config.toml
train_examples = 26041
hop_length = 160
spec_augment = false
win_length = 512
norm = "groupnorm"
depths = [3, 3, 3]
stem = "single"
widths = [128, 160, 192]
optimizer = "muon"
adamw_lr_other_params = 0.0024
steps = 12200
lr_schedule = "step"
adamw_weight_decay_other_params = 0.05
Rows from block 6, named by matrix and row number. Rows with one number belong to one channel. Each number is 500 + 25 x the weight over its row's rms, rounded and kept within 0 to 999. All counts start at 0. Numbers have three digits each. After the name is the row's rms in percent of the matrix's.
# convs0: first width-9 conv, stride 2 (model.blocks.6.convs.0.weight, 192x160x9), inputs 48-63, a 9 kernel for each
# convs1: second width-9 conv (model.blocks.6.convs.1.weight, 192x192x9, transposed), outputs 48-63, a 9 kernel for each
convs0.23 101:513503498491494490505480509468473459445494515516495474500471449462491490503507494504490494518527520506525543496494486473486481495494534532534527508506516506497485497469452471497503496475436523531541560540498487478484484461487489482447475498507476478478489513529523508493489459466486502486473454448454480488507509569537524507465510506482468507527552558491496499520524517511542508408403441479479509510506533458458466484523539521496508
convs0.24 099:497511511515514529509492482477477499493515515484483508488478472474453494502501467515523510537515509500487464510488497465456459501486490515510525510501489489485524533498499513540507491489476510491516509496485505496517506460482525517536518522515504491492491495484497513549464481499486478481491478479501503511535539521522487445518501490479475479473495530490506523513500497500500500490505485502483529503497515469457455485479503516494494
convs0.25 097:501489495486488464482512531476474498538524526488532518478496499509519548547524492516516527529513517489485484519520501500498513499499473503494500459493507513512530526507518513508527499505493465485474490496509517513539499502510511509515488486426506499527533538558512508505501521540512481489492507506500502502496527552534505496503519535544500497491470499532481487496496523514549578457499537551524485496492510509564537560509490487457456
convs0.26 098:500493527478485478470473486535536543519493471445471477520505503452478515523505483496476484503509518504496495583588588558533508493473472510506502523490495495515540524520528497503531517500467494499491475474503487483520513465468498502508520561586519531508535577565520507488468489517512527542536537501501510504513519521515516500491486494514519532503504487439475514501501492491471502502489453501493485491498496528517508502505512487514499
convs0.27 100:496502531553536512468469504474479464449474507539556558487505508471465489495490512494514529543505505503533538466480499480464477532528532518546552537522525523550520469483531560554571531470443542504480448496482472486487522528534529494502506512499498510501515526533497484475478507505503498462489477471469484497484513509520526552488475503496484491496512557559498453455478483501500530532535530523462441493503507461463489482500512515527504
convs0.28 096:491494498512498492508508513467476523486494486473469436499476483495507505502521495500513521523517507502503516475476480508537546538537532456450469465499495501503514532516520527542528508489465553497473478501478478489497507502511472474486504490492479483486462463497504497496502508501488507490489502495562527514495493463459508523493508492513488531506536507498504503487483456490469483470469470464482489549538579478496505518548538540511511
convs0.29 103:506503480461477500481485494494489449466509530540536527510498512519501482479499495485459450468497497487498493493478515511542558556538501511501511507525537515499475499500516513550539483479467501502519509506517520534548497498487504572561495461461550521481455452462474498491499460483463481469486503510471448449463481506503503514488488489520513519519535510466470478486478480508530526447489511488484499480493467487492505525525497494484454
convs0.30 099:507471478482479474479469472474451473410468487534547596505464466499530558527516490482510531522512531518524537492485473489502534540537517485462452444464492497497487461476497506522515506512545527536511510521531524493513490490481490537531560528496501519524523527503496496508510503506532514517494508517520510511483505509502506502477488492521527504527548518487505503550547510494506488486499492495495514494490508516502538556511501490486512
convs0.31 100:524517513507498518498484505484479487494501510505507500500510499454483535502543523485521497527508529505488475505532519514520520518543523487489471507535527502507499517488471492495500493490482512500511496473504522514504442431435448497525580589543504482472493501517510495507500460463468492515500484495547533503521496465472474515573555494486490507513508518502518508503476464452447455495469509506505506516517487526538511513516496483458475
convs0.32 099:470494500484450428444455495496496489479452473495498501509515525527528507521490498515528499511514503502502512500489506484498496498492502499478495478504503504494498518520514543546557529498499532496511488493502524522499501519529554528509503497485515500490491485502513534545502493498518528547536493481491498481463471488499501495509487458466493501498498500499504514496488472471486504459495518535527598558552490501491474470476463471505517
convs0.33 102:499485482463450476456478477500494494480475481486464482472438451471504504548523530543530504519514533518522502515501514500496510505494495513522520521530510499496501483454481481512539562552523477483499481469469470495539503484510546532510465438449486497497489468475501539562502508499496495496463500517497499497501480504514536528491491500506505511521511501534535512506501505515575540519528514532526522488503499515543542518503503500481475
convs0.34 105:511500489484462459490502521469454477516560557527502497511528532550541506484521493495500533525515503501527524473495516535519519509507490495489490501503545521523523514504496486494499494468467512498467456464485510516502491456440417492503516552546534506502506503481472488517501510516498504492503495502558519492487502514531525512501490493476466502506512505486491491505544547528534512478497527510499478498493494510508498492504473479475485
convs0.35 097:514477469441454458480491502462461455483475484480481480515510503493508491499501510478487489491487504522528508555516496461429441497503544501499512507486517509514493496477495468480484500507505567548514513544550525514511537526509487506486493469503514515501466469473493493495567527482458461488486499513504522513514504521506503477496479474492520546504497468474485500498502506495469463465473502537532543535515483520495514483487496519539569
convs0.36 096:518507505508475480487505501504519512531520527482495497536509500491474442497510519454429447476507517535535509500529521498485473481467487486500498494503488483501495474462482490501493476507504545530507520518512501517498495503504555582570527499490521496495497485491492515537512500477456445449483500504460463487485477495496517505505478509536559580516499502501515492513486512519524536498477484454500488493486500509492444482471478486488484
convs0.37 102:525523500504533501478469482483482464485542529574596571470444435432492493507505505508521505486501492499502516500511500477496495487474440516520495501502535521525512493478497521538546518501485492465479478513514504518528528491503508478463475472509465468474471503514507489461443475498510523532526513512541579548536502519509531509506477498526530508504502489503530523518510535524561533532528555553524517501508504498508544558545512478494489
convs0.38 099:479478491492507497526509536479488516517504501509521521501499490485474484500500504568559537532507497490503496501474485486491474475497528482458477481495503505561536515522538514497509530528513516507501517499493500493483568508480497489513508527502492487483501516505505527549496480472452475485480491461479480506502499504494502498449446499474478476483500526507507501492498495479480493523494508480493481476473483497496486491493505505535525
convs0.39 106:498462453483525505507481473525572543515509467492500511511493492512500484486470484494522500484496507522563525526473460436461477498521531536502474469486495507524516462480519514495484482500495486499509492488495537538507490497511503494497473447468499519515526524503520528579541559520471467466498523530500529540547519519512519506496504511513546536514507496494522518524512494500499503497483497466465473494501491520496491502510511515503489
convs0.40 095:482450484453471439480480508462470466460485472486537536489488495535536581540514500423457498504516506534530504522500484502507508531532514520525498496490501505520519540526500500500505549553519464492513500497499502503512486411422414455415494467488496491492501486501490521491494494455430496495488519499487471491510511504498499491502506516530515522501533528528527499503503495509493488483528498514504495505502519490471476452492490497500527
convs0.41 101:552556495474488488493472451494475482486495500521531527552554552532537529506478495485479468497503525508520473517562564521499472474499487501501501525507502500527526461449476465502490500519500450462474500506499480494493451418479463500480504492492535546509492488486474451435476507506495505503499500504500497496502503482476447478506503502502498504513550575450482479470501513510523507454482496508516507484489510492495481522524543541506514
convs0.42 097:472458458456492463484461486487508500513501495447480498490509496530496537552540493496514526525504508521518502509521524529505517521515511498489494506530537526511494506504511482481464476470510534512478500491531523498498513560523534522454447496521518505474455447457473494507513516527564515530490501498469495502499485523513519499534481472469487491545525549504489486474467456479485488498436446421454482506491504555523524499493494490506476
convs0.43 099:522522485466455465481510529448469491523530506483469473502515542570540527505472493555546516508496514520506523451488504511522524539519501426427456482474488480506529504529540575558526498466463516496496511522519492493507520508521521484452409410461521542542537515549524506469522490450424463460478509559462467486465485471487482510539493474505503537527500474497501491471493506529549558496512512507533559518474476563517495504493499490480502
convs0.44 104:456461492465467478517569571453441438475496498495497512475422473511544540483466478515522506502493499504493498469496511538537484465465516504488505525524500493472480505498497489499466477487467486469493515503502489475473536498468470451499508558520499498482484500501493499493499482498508492490480511519498492492495529534517507493473501557563558539513490483526501491473457484504496519499469524519501533527500476474469498503515503496502560
convs1.23 092:524539520516497490510511492535515508519466435482503507444473497516485474478513503486517515493487492493494491500497492499512550486457477543523517532530544518502518481499484489504509502495486506485507498480501514510496527509502502528553560536508545497476504543517525504468503519501493504495520497497475464463493479491509501500487461488479502498496512524501503523512485494511512516490495513535507504485497502478453455456476500530524513
convs1.24 102:504484492496494498508516505518505494495522560565545524512514520530516480497493494499564557522508491506513476512517516528510517549529524512500500524519466503529531489514500477484472474515554494489486490475476476484507514485475479499535511487488544515518530525500490533542469448479510490505521514518507496519515502493476517552477496502464460513521498521480500529540517490484462413476485495464462492503492475517502499468488489448491507
convs1.25 098:474476470464466504542550535551505473458499524514555530532518511506496498464495483494485495549548513491475481472488490503518521500514556517535564553549541504489485503513526511509553512484483499478487503519532545536508547529513487469463464478502524495502532502479479498533500508501512493498511490475557508546527505526506489478476475489508528556540514480498517515498492562512515503533537489485462454485499505506482510562532502513498475
convs1.26 091:510434441515496516540517502434438439475493493530518517521504494500510536523501455503528553554501471496488484510500484489490490515497491499491531547526533507510502503490480483488499490483505488501458453495492494527526509466479511499421407439450472500496503507506516537524523498506511492483520493493531511526509487514564515486493518553509499507513527527485466448467492519514485488504520494498488482489498506482487497472502509510499474
convs1.27 095:504500487500510500525544548539502530495513505475453431502544528508525511537525494507488482500545545524481477549499451468479485479511536464500526482489504492500536498482475500460501491524532490483496500539504471482461486497509483513525511498483495505542514508501532503497461493496498499516503486496505483471495509520457434439525516492496500507477472462499498470465480500516527525504526501561544511495465456485501537517515502478450472
convs1.28 093:482499497508526526496500530522496500501466483498505503517503496496496503509534519550517490495474496517515532471483518500500502490474458498478484496500501513508512508495503538530498501520511556567543517507490502502496477480490505478455462487515500478466500515532554544540487499487459474496487482507508499512509467494506493478454486526520525526498491515494495502536547543499530558506487497490459479507518506496492502500488471472445437
convs1.29 101:517522494491502487496513487481495498495495479475524528512520501483494512526498458519504536525543564545544504446488486499484482454482512483489515551574525492497474500539502492488494482510489516509515485505505496500520582526504515534524506500472510506491511521494497520509478515520510521536571531480500503527527487490496492483499472473468475478461469476481483495492474474490501514464479507491463462484547574509502496518528512498502507
convs1.30 098:544527514503509504490491466528519525537508497476482460472464483493518522498510487424481488515521499476497494487489491477471489508532505524506493512500500510512493495475496517528531525504507472457487457460500505496482512509505519518527521519516481448453489531525503495462534519500490481500488486470561521518513480466480525504527493483498472491516525524500490521512501512530536513488490492457458473484484503516496489470443471518525491
convs1.31 103:482523517501461455494490484537539529523536492506508500499518496497492507546488468475496506506502473493512542509527535531501472470466500517474491509493512521533514477499512529536521515505505508510500503503500504499481495513504511485497505508507499494513518505475464450496545541518503544519528558525564534511493478472489484463491453415418466495510502497480480498529531551515519503503528515504485485496511512474498505509497476467495493
convs1.32 122:462498501493479492500521529515500501494501517518532520509518508494494487511538499509508495472492513508492501480500523537509498496506523489484498495499525504531514535506550542509500508507511504492476510524533511508520530541527517484484497518502520549530492450505545573540534506460452451484494490512432483516520492487506508461504478483492481468471476497463492483478461463491513505469492519530501496501500481476487490498512509501510504
convs1.33 090:504459426467482488479479461496487479504500468483500499524516534550528502500504503518533515485471491500500527530520516500521528499482475502491477455463494505464488510511475480482479491500533507483487495509497489498487481494499505482476509558559490490479471482495504490514499510494502513499523537515486508503490490495451482497502485485499534499493493496523494492499513518482509549485489508500518494451470515469485518525536501482473485
convs1.34 105:487492486503507476445460488529523497516523540531514534538506500499467469459497525510528497461462478508513491490504545539525512554516508422468518535506482482482488503490461484477480503524518508497478496521511501542527505509487463465489499502534534507497526509511499482513538537517477497510515495512499529503469490535560524499455480498497514514514508502485482507494463470485510506497555516507493455460506510430456473479491495506489450
convs1.35 103:513502507483501518500501509544496486485500508516518536484523539533545533529502500516519492459494532530509488521544528506515506513518519456456486483482476495500529466488499503500516500512544553547535531513509524542547453456474485537540502482498500495494521501498514525528531520500457469499488482470471505493488480495457493511524517519501514511505502477510504498475498526517511502496500483489463480497485476510515532506487501516500508
convs1.36 118:516494519537529540535531504506502488489502516474488508442478499503501481496492506489496493475467493503502498498509517526519530547522517532514523522523507504507500500507523501481476497487510526518478493481500502495540522524515486471488511510514470467472490503480437476524460484506512483480487495500470492496467504503501515504502491490474449471472501527508500497504522559517479505514507510535508502508504499457463477446439462499500520
convs1.37 100:501485482498510510514514498495498495499519522487471475504504516498483481499501475516523511499485492478470475551568556532540548557527455560524510539572558523494452499523526496456477498492495503492480453477502511507524542534495498500500489504508488484471459464462478500526512508522495433447497506497512495499511507558523515486458475476467484492530537514500527524482492492497531496508466473474519528504489490517501472455488491493532512
convs1.38 095:516520489488492499493452481514492496496491505481442501481471467457443457494518514482500497496515512520525526473483491491499497479483497518525483510540503480496518496489508523528541519502501513514499482491493493493469582560555506504498490447455485463460502520503515533498514501502487489479498488484480491502498509498499493497518492458464483481502528562490451471469516539506520513509514506505503496434464485467492494481436493499485485
convs1.39 093:499526494482495484463509501494459477492485461442440492531592529507533531551525526486489470439484493507501497498514510547513493517497492510515475475495489514516519506499521525501522566507527503509500477486475496511549487496499497506508518510457473472475507509529506520499496472492499475478494473478444467495489471468452472463497494489482457474521501499538520495485462460498506506472483490501500509509502524491474501519553548505528478
convs1.40 092:500535525504505509505501515457512550568591547514513507519525504482524559540529499501503495452459468498495502557522528534510495492519520493490495518515507480472486479481489506498494494512502486502497471462482472495494560497484500561563516510547485505512529546556537541583505506492464458448472482506531527488502503503514516517503508498489516537546547525511500476498554567550524499488481504513524499472481479526522497465477504539541485
convs1.41 104:504516508480488467482498493498523506458453481502489463519521508509478434472505557505482474477475491503529502504505496465441457455470456520510510497508507495502519474447485486501504497497508494500502480499493491489473491458493506503485459475509482445449481475506507495498514502493477482488499504522523502493488501520524539517507565559569541497522540525472477466482476481497500496496508527467454495507464448553569529499475493504488510
convs1.42 091:524486492494486496494490498511509498478478498469481502490499481510509483474475465537513521508486493494507488494507510498503503499512527569546517498500499497511497510502511504548555494487578503502497485503505504534488480469500507493496516516509506488487506481490485479500534510508486472453483493501527538542503497528504467480499529520484471477477496503530540523498538560559523482514555511496480413414439485540545505505505508477493519
convs1.43 093:472461496523507537495482492513507531526479464470455433506507511504493499498544561551518499508511505500509527482438463489497515508512497503510507499507514468447480551537506467453488490484478465468461501497472474486507490488503532509498472505551539530523509511543516490491524510500501487500496517535492506500483491498519512456524509486466502516486459484534510490466450469482500538463487502521522533533537527501498492545579548533503489
convs1.44 106:451433441457498495479472532574520540532525494467457558524509509522521516454494526510509482468491510494510547524530499501498492519500514516488470487465462498492506538500502508540524490497452505525529515528490501507472496525525495507516505427448505494517492533504506502514502510473426433490497508525494499477465492462489509532502485502520526528552505495516539503513508505527497500463471484499537521517494529547536536512515507501501491