config.yaml
train_examples: 26041
n_mels: 64
weight_standardization: false
depths: [3, 3, 3]
num_labels: 200
muon_scale: "match_rms_adamw"
l1_shrink: 0.003
max_steps: 12200
batch_size: 128
Rows from block 2 of a small multi-label audio tagger, named by matrix and row number. Rows with one number belong to one channel. Each number is 50 + 15 x the weight over its row's rms, rounded and kept within 0 to 99. All counts start at 0.
After each channel's rows are labels from the 100 clips, of 14976, where the channel reaches its highest value: "strongest on" is what is common among them. Only what is clearly more common there than usual is listed. The data: short read English sentences (LibriTTS-R).
# convs0: first width-9 conv (model.blocks.2.convs.0.weight, 128x128x9, each kernel summed), inputs 0-127
# convs1: second width-9 conv (model.blocks.2.convs.1.weight, 128x128x9, transposed, each kernel summed), outputs 0-127

convs0.125:75 49 60 45 44 56 82 51 42 69 59 46 47 58 68 23 23 41 61 61 43 36 45 50 69 47 77 76 59 33 29 46 63 29 56 58 81 51 59 49 45 48 60 72 38 34 65 39 43 64 50 57 49 83 61 78 38 60 25 59 53 47 39 33 39 35 49 17 64 50 19 40 37 66 22 55 52 25 57 42 55 58 45 43 37 51 36 64 60 44 31 22 54 53 50 56 57 74 64 46 51 43 54 62 40 58 63 38 20 21 40 40 41 30 47 53 74 51 19 51 39 61 55 51 20 65 72 30
convs1.125:56 71 65 53 91 62 57 51 39 39 47 54 56 71 65 63 55 40 33 45 73 22 77 84 48 63 63 49 33 44 36 47 60 76 85 63 56 52 62 48 53 50 45 48 48 47 79 68 35 46 52 47 69 54 69 76 55 63 46 62 56 76 44 64 59 70 49 72 57 73 50 47 30 48 52 41 55 55 24 58 53 51 48 71 38 35 56 37 55 59 45 40 50 72 41 42 52 38 33 35 07 40 64 74 43 37 62 52 47 51 68 47 72 50 72 61 27 76 45 61 28 56 48 74 79 80 44 51
strongest on: the word "was"

convs0.63:49 44 64 33 28 51 74 71 51 27 38 59 47 31 34 35 30 43 52 41 22 28 09 48 44 61 54 49 45 27 58 50 63 59 71 67 77 52 74 66 46 60 55 54 52 38 46 67 32 61 52 77 42 34 34 40 62 75 34 58 38 53 56 31 32 60 39 42 49 22 54 40 62 51 64 26 57 23 53 29 49 38 53 34 67 54 37 22 61 70 27 55 55 70 32 50 64 57 74 48 48 59 40 71 54 49 47 45 62 49 31 44 35 54 37 68 46 33 09 27 39 68 37 60 27 61 53 31
convs1.63:52 51 76 50 04 60 43 63 68 59 77 53 60 62 38 33 59 70 31 50 54 16 10 46 50 34 54 48 58 71 66 72 45 71 41 36 27 29 49 43 54 68 39 53 64 34 63 40 64 50 57 51 71 43 61 60 42 47 50 55 64 62 60 68 59 26 32 45 65 52 35 49 21 34 48 31 38 52 79 52 60 36 64 47 44 26 02 39 61 50 39 23 62 62 37 59 34 44 44 40 56 41 59 53 52 53 55 12 53 58 19 55 51 31 40 40 25 39 47 44 53 39 36 43 59 48 44 40
strongest on: voice: male

convs0.34:71 65 45 37 49 50 51 63 40 53 83 84 47 52 45 53 79 45 37 51 47 52 67 57 64 41 39 51 28 57 55 72 40 61 61 42 53 50 74 24 66 39 58 35 09 75 46 10 63 37 50 54 30 57 64 46 55 39 49 54 44 51 64 68 49 36 35 46 35 36 54 48 74 72 17 27 31 58 50 62 56 26 18 46 53 50 30 43 44 53 64 55 61 50 38 28 42 31 55 49 39 18 45 45 46 36 67 17 63 37 48 57 46 47 66 79 76 57 51 53 48 27 21 57 59 57 62 61
convs1.34:60 66 45 41 71 43 46 12 72 49 53 75 35 54 61 41 52 28 69 39 80 46 47 47 36 20 94 53 30 51 36 33 53 67 54 35 43 56 43 64 64 29 44 78 51 42 54 39 41 45 43 32 41 73 30 69 63 48 26 57 55 57 47 45 86 51 57 46 28 78 27 50 59 57 41 52 33 40 34 45 30 41 36 52 55 28 41 41 64 46 36 56 31 21 40 55 41 26 32 52 38 47 69 56 37 70 62 59 53 55 50 45 44 61 27 90 32 58 43 31 45 56 63 64 47 27 49 37
strongest on: voice: male

convs0.39:42 49 48 57 45 48 63 65 60 52 70 49 43 53 51 50 31 42 56 44 58 35 74 34 63 47 17 36 33 70 42 54 28 55 50 68 54 55 47 79 60 68 46 50 38 49 64 38 49 60 78 46 64 68 65 61 63 69 60 50 44 52 40 52 59 53 57 55 50 35 53 44 65 67 63 46 07 40 39 40 66 11 51 34 34 46 52 43 57 59 62 60 45 67 32 51 35 40 47 35 90 60 54 47 22 29 00 46 32 32 50 46 50 72 34 56 62 40 76 88 60 52 24 46 52 75 48 32
convs1.39:35 60 64 60 61 34 67 55 50 48 51 34 78 12 40 30 51 68 16 48 46 41 65 53 49 66 44 57 24 28 23 31 62 82 60 32 30 62 33 63 58 63 42 40 51 62 46 71 54 42 33 29 46 52 40 38 71 23 27 59 35 53 35 60 41 34 75 46 48 70 61 53 29 28 53 45 54 38 47 57 85 13 57 40 39 46 16 19 53 58 49 54 46 53 73 62 37 41 44 35 56 60 33 51 39 47 44 47 67 34 40 51 48 35 48 43 58 81 61 41 56 49 35 28 45 35 47 28
strongest on: the word "be"

convs0.118:56 47 50 38 64 60 56 54 42 21 51 55 55 28 54 34 50 46 64 33 55 62 32 49 55 45 30 61 45 35 24 61 19 42 50 46 60 48 57 69 64 53 37 66 40 13 74 35 76 59 47 69 30 41 19 60 51 36 53 53 44 38 43 43 20 35 64 26 47 46 43 26 54 39 32 29 30 36 63 42 11 34 50 34 62 44 42 39 60 59 50 51 41 40 46 93 46 52 51 47 45 72 69 42 43 50 22 71 32 33 70 55 54 73 55 62 34 31 31 45 57 42 18 33 56 58 48 20
convs1.118:50 30 57 42 68 69 65 46 44 58 55 46 21 45 54 31 43 31 61 50 54 68 43 65 41 42 54 58 28 51 34 30 57 48 32 31 50 39 36 49 58 00 51 56 39 45 58 36 58 74 62 23 57 36 47 72 49 34 00 55 50 47 67 44 66 66 26 40 38 44 34 44 47 56 40 59 57 49 57 46 56 32 66 75 56 95 63 13 50 58 62 69 63 45 56 54 29 59 84 50 44 50 45 41 42 47 49 53 64 63 42 59 43 50 62 43 15 30 53 39 41 65 49 28 51 58 67 34
strongest on: voice: female

convs0.106:47 82 63 46 41 60 44 32 74 76 58 53 55 31 48 37 73 21 70 55 33 45 46 59 55 60 67 61 26 66 73 52 51 76 47 58 64 50 48 44 45 34 60 52 52 32 44 28 36 47 44 04 12 31 45 49 54 47 59 71 30 47 45 70 73 53 55 36 38 47 58 43 42 41 60 62 45 49 53 57 15 55 45 47 84 23 44 38 45 57 36 47 55 63 67 56 34 25 74 47 54 20 41 43 50 34 59 48 25 36 38 57 41 64 49 41 36 42 42 24 58 53 24 79 67 38 55 32
convs1.106:21 50 63 63 55 50 47 50 70 57 40 70 35 43 45 64 42 40 53 62 40 55 46 56 62 37 45 63 67 32 80 44 35 36 62 60 50 28 53 44 63 66 28 52 65 42 23 55 43 26 48 45 45 46 67 23 30 54 57 25 50 58 51 59 39 38 61 47 65 81 15 34 92 60 41 63 44 40 84 44 16 52 61 53 43 37 36 66 47 47 32 57 51 38 43 36 41 32 48 32 71 39 68 41 27 55 55 37 26 23 37 42 47 55 29 41 30 55 43 42 20 54 43 06 51 33 54 52
strongest on: the word "what"

convs0.104:52 35 58 56 00 45 25 60 41 44 58 57 57 35 45 70 69 52 71 67 60 79 35 20 44 45 60 52 37 89 26 45 35 42 34 49 42 64 46 35 39 66 46 16 58 42 55 61 31 47 49 03 79 34 49 58 26 60 47 56 61 69 30 54 48 52 51 55 45 48 46 53 51 38 42 27 63 34 58 32 65 37 50 36 28 46 52 44 62 46 46 36 64 27 50 54 56 19 61 54 58 47 51 44 45 15 48 67 63 55 49 27 52 50 56 76 53 56 53 35 41 30 45 71 71 31 55 61
convs1.104:49 39 59 59 28 58 63 56 60 38 36 48 53 49 44 70 43 31 24 28 27 49 37 54 53 64 55 67 73 30 12 52 60 37 37 46 24 45 59 30 32 68 51 36 52 52 47 36 56 34 36 09 16 31 40 40 76 45 58 54 26 42 61 35 67 39 80 34 71 63 31 56 35 75 76 54 62 55 77 27 54 27 41 47 50 69 32 47 52 56 74 51 54 27 38 54 57 55 60 38 54 29 12 50 41 67 54 44 55 33 71 50 51 38 47 64 41 43 50 72 58 46 47 28 48 39 45 50
strongest on: voice: male

convs0.79:59 12 51 40 70 79 48 77 52 44 48 67 45 58 70 65 71 57 63 65 72 40 56 34 20 63 36 39 47 56 51 72 81 46 49 45 66 64 36 51 35 37 52 42 56 39 69 33 69 55 46 77 44 42 29 32 55 63 67 19 54 38 37 32 53 47 42 50 41 38 35 37 48 48 48 50 26 60 32 43 58 40 46 64 28 45 39 42 46 50 68 53 37 54 13 41 53 64 52 60 27 46 21 68 32 54 12 40 42 41 24 50 34 48 45 59 64 59 20 67 31 36 43 66 29 43 46 22
convs1.79:50 58 44 34 69 35 69 66 58 32 33 48 56 44 27 47 53 47 82 22 47 58 51 66 30 36 56 59 64 47 50 28 49 42 55 51 46 77 46 60 54 32 57 57 45 35 73 53 37 30 59 26 53 84 34 65 49 53 52 69 35 48 75 78 72 70 48 45 54 46 13 62 62 43 44 64 52 39 62 57 35 57 48 70 53 40 40 30 53 33 41 63 73 62 57 45 46 81 65 61 65 52 86 63 38 22 78 43 47 48 65 36 52 47 17 39 78 34 34 30 48 45 55 45 51 47 37 15
strongest on: voice: male

convs0.61:41 82 31 57 65 40 61 48 52 51 70 44 50 61 56 46 62 61 20 56 45 61 63 55 47 46 74 55 57 52 46 52 52 34 58 49 61 56 41 67 71 34 19 42 31 38 58 47 44 16 48 53 36 10 43 40 62 51 31 77 44 58 61 47 17 30 64 63 71 49 55 36 72 70 44 55 30 40 63 44 40 24 55 61 85 33 46 75 37 51 71 50 58 50 40 59 41 49 60 50 37 40 57 50 28 57 49 50 24 43 62 44 45 27 45 69 39 47 00 57 53 57 59 56 13 29 48 44
convs1.61:53 42 09 25 43 59 30 40 67 28 27 32 45 41 69 35 54 56 41 55 53 42 36 61 68 23 58 29 61 47 32 56 48 44 44 50 50 61 60 52 41 25 67 49 34 59 30 04 44 72 34 48 14 57 38 38 62 53 14 32 55 33 52 49 39 66 50 44 42 55 51 44 63 42 15 33 44 78 45 49 39 20 41 41 48 44 58 56 83 59 46 53 58 72 43 46 26 43 56 34 46 42 49 42 45 57 50 43 36 25 36 40 47 44 40 55 69 40 47 74 81 68 59 54 32 39 25 38
strongest on: the word "was"

convs0.113:49 58 46 74 29 57 56 23 13 41 33 44 52 40 60 49 43 67 45 43 53 38 51 33 53 86 55 44 50 53 61 41 61 55 60 48 48 55 68 53 39 60 36 38 56 43 35 52 44 67 44 26 63 52 69 61 70 49 55 52 40 34 52 49 38 76 77 58 15 31 32 54 42 11 67 58 31 59 41 69 59 25 64 44 68 62 40 51 50 53 48 50 54 57 26 20 69 39 32 39 53 36 61 85 24 57 33 55 50 35 37 36 46 66 56 42 45 35 71 55 00 40 67 65 57 44 27 48
convs1.113:62 53 63 59 43 36 50 39 46 63 44 51 22 44 68 33 44 26 26 69 50 27 37 51 58 47 29 25 59 54 34 76 60 44 58 47 30 35 52 39 44 71 38 34 73 42 55 46 60 33 41 74 67 71 70 41 25 56 50 68 59 37 46 60 43 37 52 38 49 46 64 46 21 59 44 65 44 39 66 49 31 23 41 51 38 44 44 45 39 45 20 62 29 42 66 63 52 39 60 77 34 59 55 36 23 46 25 30 91 22 33 50 44 45 81 20 75 45 38 64 55 51 27 32 52 66 37 53
strongest on: the word "you"

convs0.33:44 54 63 36 53 50 47 52 61 26 48 62 65 62 38 55 46 36 62 45 54 41 56 54 32 39 35 58 33 56 40 65 57 71 59 25 75 49 44 51 65 51 71 84 69 44 54 26 43 43 33 28 52 61 62 51 45 55 24 73 00 63 29 60 43 60 48 30 53 57 57 80 22 59 53 42 37 42 54 35 43 38 50 53 92 56 24 46 50 44 53 55 43 56 24 71 42 33 98 34 54 34 51 69 45 49 68 54 52 48 27 54 35 55 43 48 32 71 43 43 51 38 31 40 61 41 39 45
convs1.33:30 49 47 36 45 63 41 34 55 74 54 37 55 51 67 38 25 69 60 51 50 24 49 54 60 58 56 59 49 50 16 32 50 43 44 55 52 45 40 32 48 43 47 62 42 32 49 51 49 43 72 55 38 56 21 67 81 31 57 46 02 79 51 31 64 48 34 44 44 52 49 50 63 47 27 28 72 52 74 21 38 36 72 56 50 52 68 18 57 64 66 01 39 21 35 55 47 43 56 62 38 27 53 39 48 64 54 58 52 39 41 52 55 45 13 57 35 42 56 68 58 56 28 28 40 47 57 38
strongest on: the word "what"

convs0.93:60 45 13 56 58 37 54 42 39 65 57 32 41 61 24 65 17 66 49 51 46 51 30 49 61 29 55 24 17 74 54 42 36 26 31 68 56 53 56 35 40 40 55 53 59 48 60 23 49 49 70 56 63 32 82 46 33 55 33 58 54 56 66 74 63 47 39 50 65 56 36 59 46 69 35 80 32 42 29 29 28 23 57 60 78 39 65 51 61 53 49 55 16 71 41 64 38 61 41 49 23 31 63 38 43 40 29 42 47 62 45 52 27 33 34 47 37 37 39 43 79 49 42 51 69 34 46 40
convs1.93:88 60 59 37 33 59 75 25 50 64 31 31 68 75 57 67 16 43 48 73 48 39 37 36 42 42 45 39 23 41 55 48 50 70 60 90 69 44 48 66 57 46 52 61 43 57 51 52 56 39 30 08 49 61 57 65 60 52 55 43 80 59 64 25 61 54 39 64 51 75 49 51 53 48 44 38 53 49 59 26 62 69 58 61 51 52 26 53 47 66 37 30 47 39 38 49 56 31 46 70 43 48 47 64 36 63 60 38 39 41 28 52 49 32 28 54 41 84 55 53 69 04 43 36 59 28 43 45
strongest on: the word "not"

convs0.56:60 74 55 37 38 42 54 67 09 39 47 44 50 32 34 38 50 59 50 49 53 46 29 53 52 63 45 30 46 51 48 42 68 59 45 71 57 48 63 88 70 50 29 44 56 38 54 48 56 34 45 35 65 09 33 54 72 56 47 78 43 79 46 58 43 42 59 69 46 46 51 53 41 21 69 69 65 36 63 23 72 52 58 35 73 47 55 62 55 34 58 35 49 20 27 54 26 54 56 57 56 65 74 46 38 42 43 62 28 39 28 37 69 48 58 57 47 60 61 43 73 54 17 51 85 31 25 59
convs1.56:29 36 53 15 32 56 64 38 56 23 50 26 60 25 49 37 36 49 42 62 30 37 56 67 48 28 60 27 38 26 69 62 56 32 55 66 33 48 44 75 36 56 31 61 37 35 67 56 43 66 43 58 60 29 27 64 44 66 47 57 53 32 07 41 66 39 62 49 62 47 90 60 55 51 49 29 40 05 43 57 47 65 59 53 57 32 28 38 41 53 51 30 47 51 44 42 42 49 69 40 49 26 46 47 48 36 32 55 46 70 36 45 41 40 88 53 43 35 45 70 54 46 38 47 17 61 42 51
strongest on: the word "it"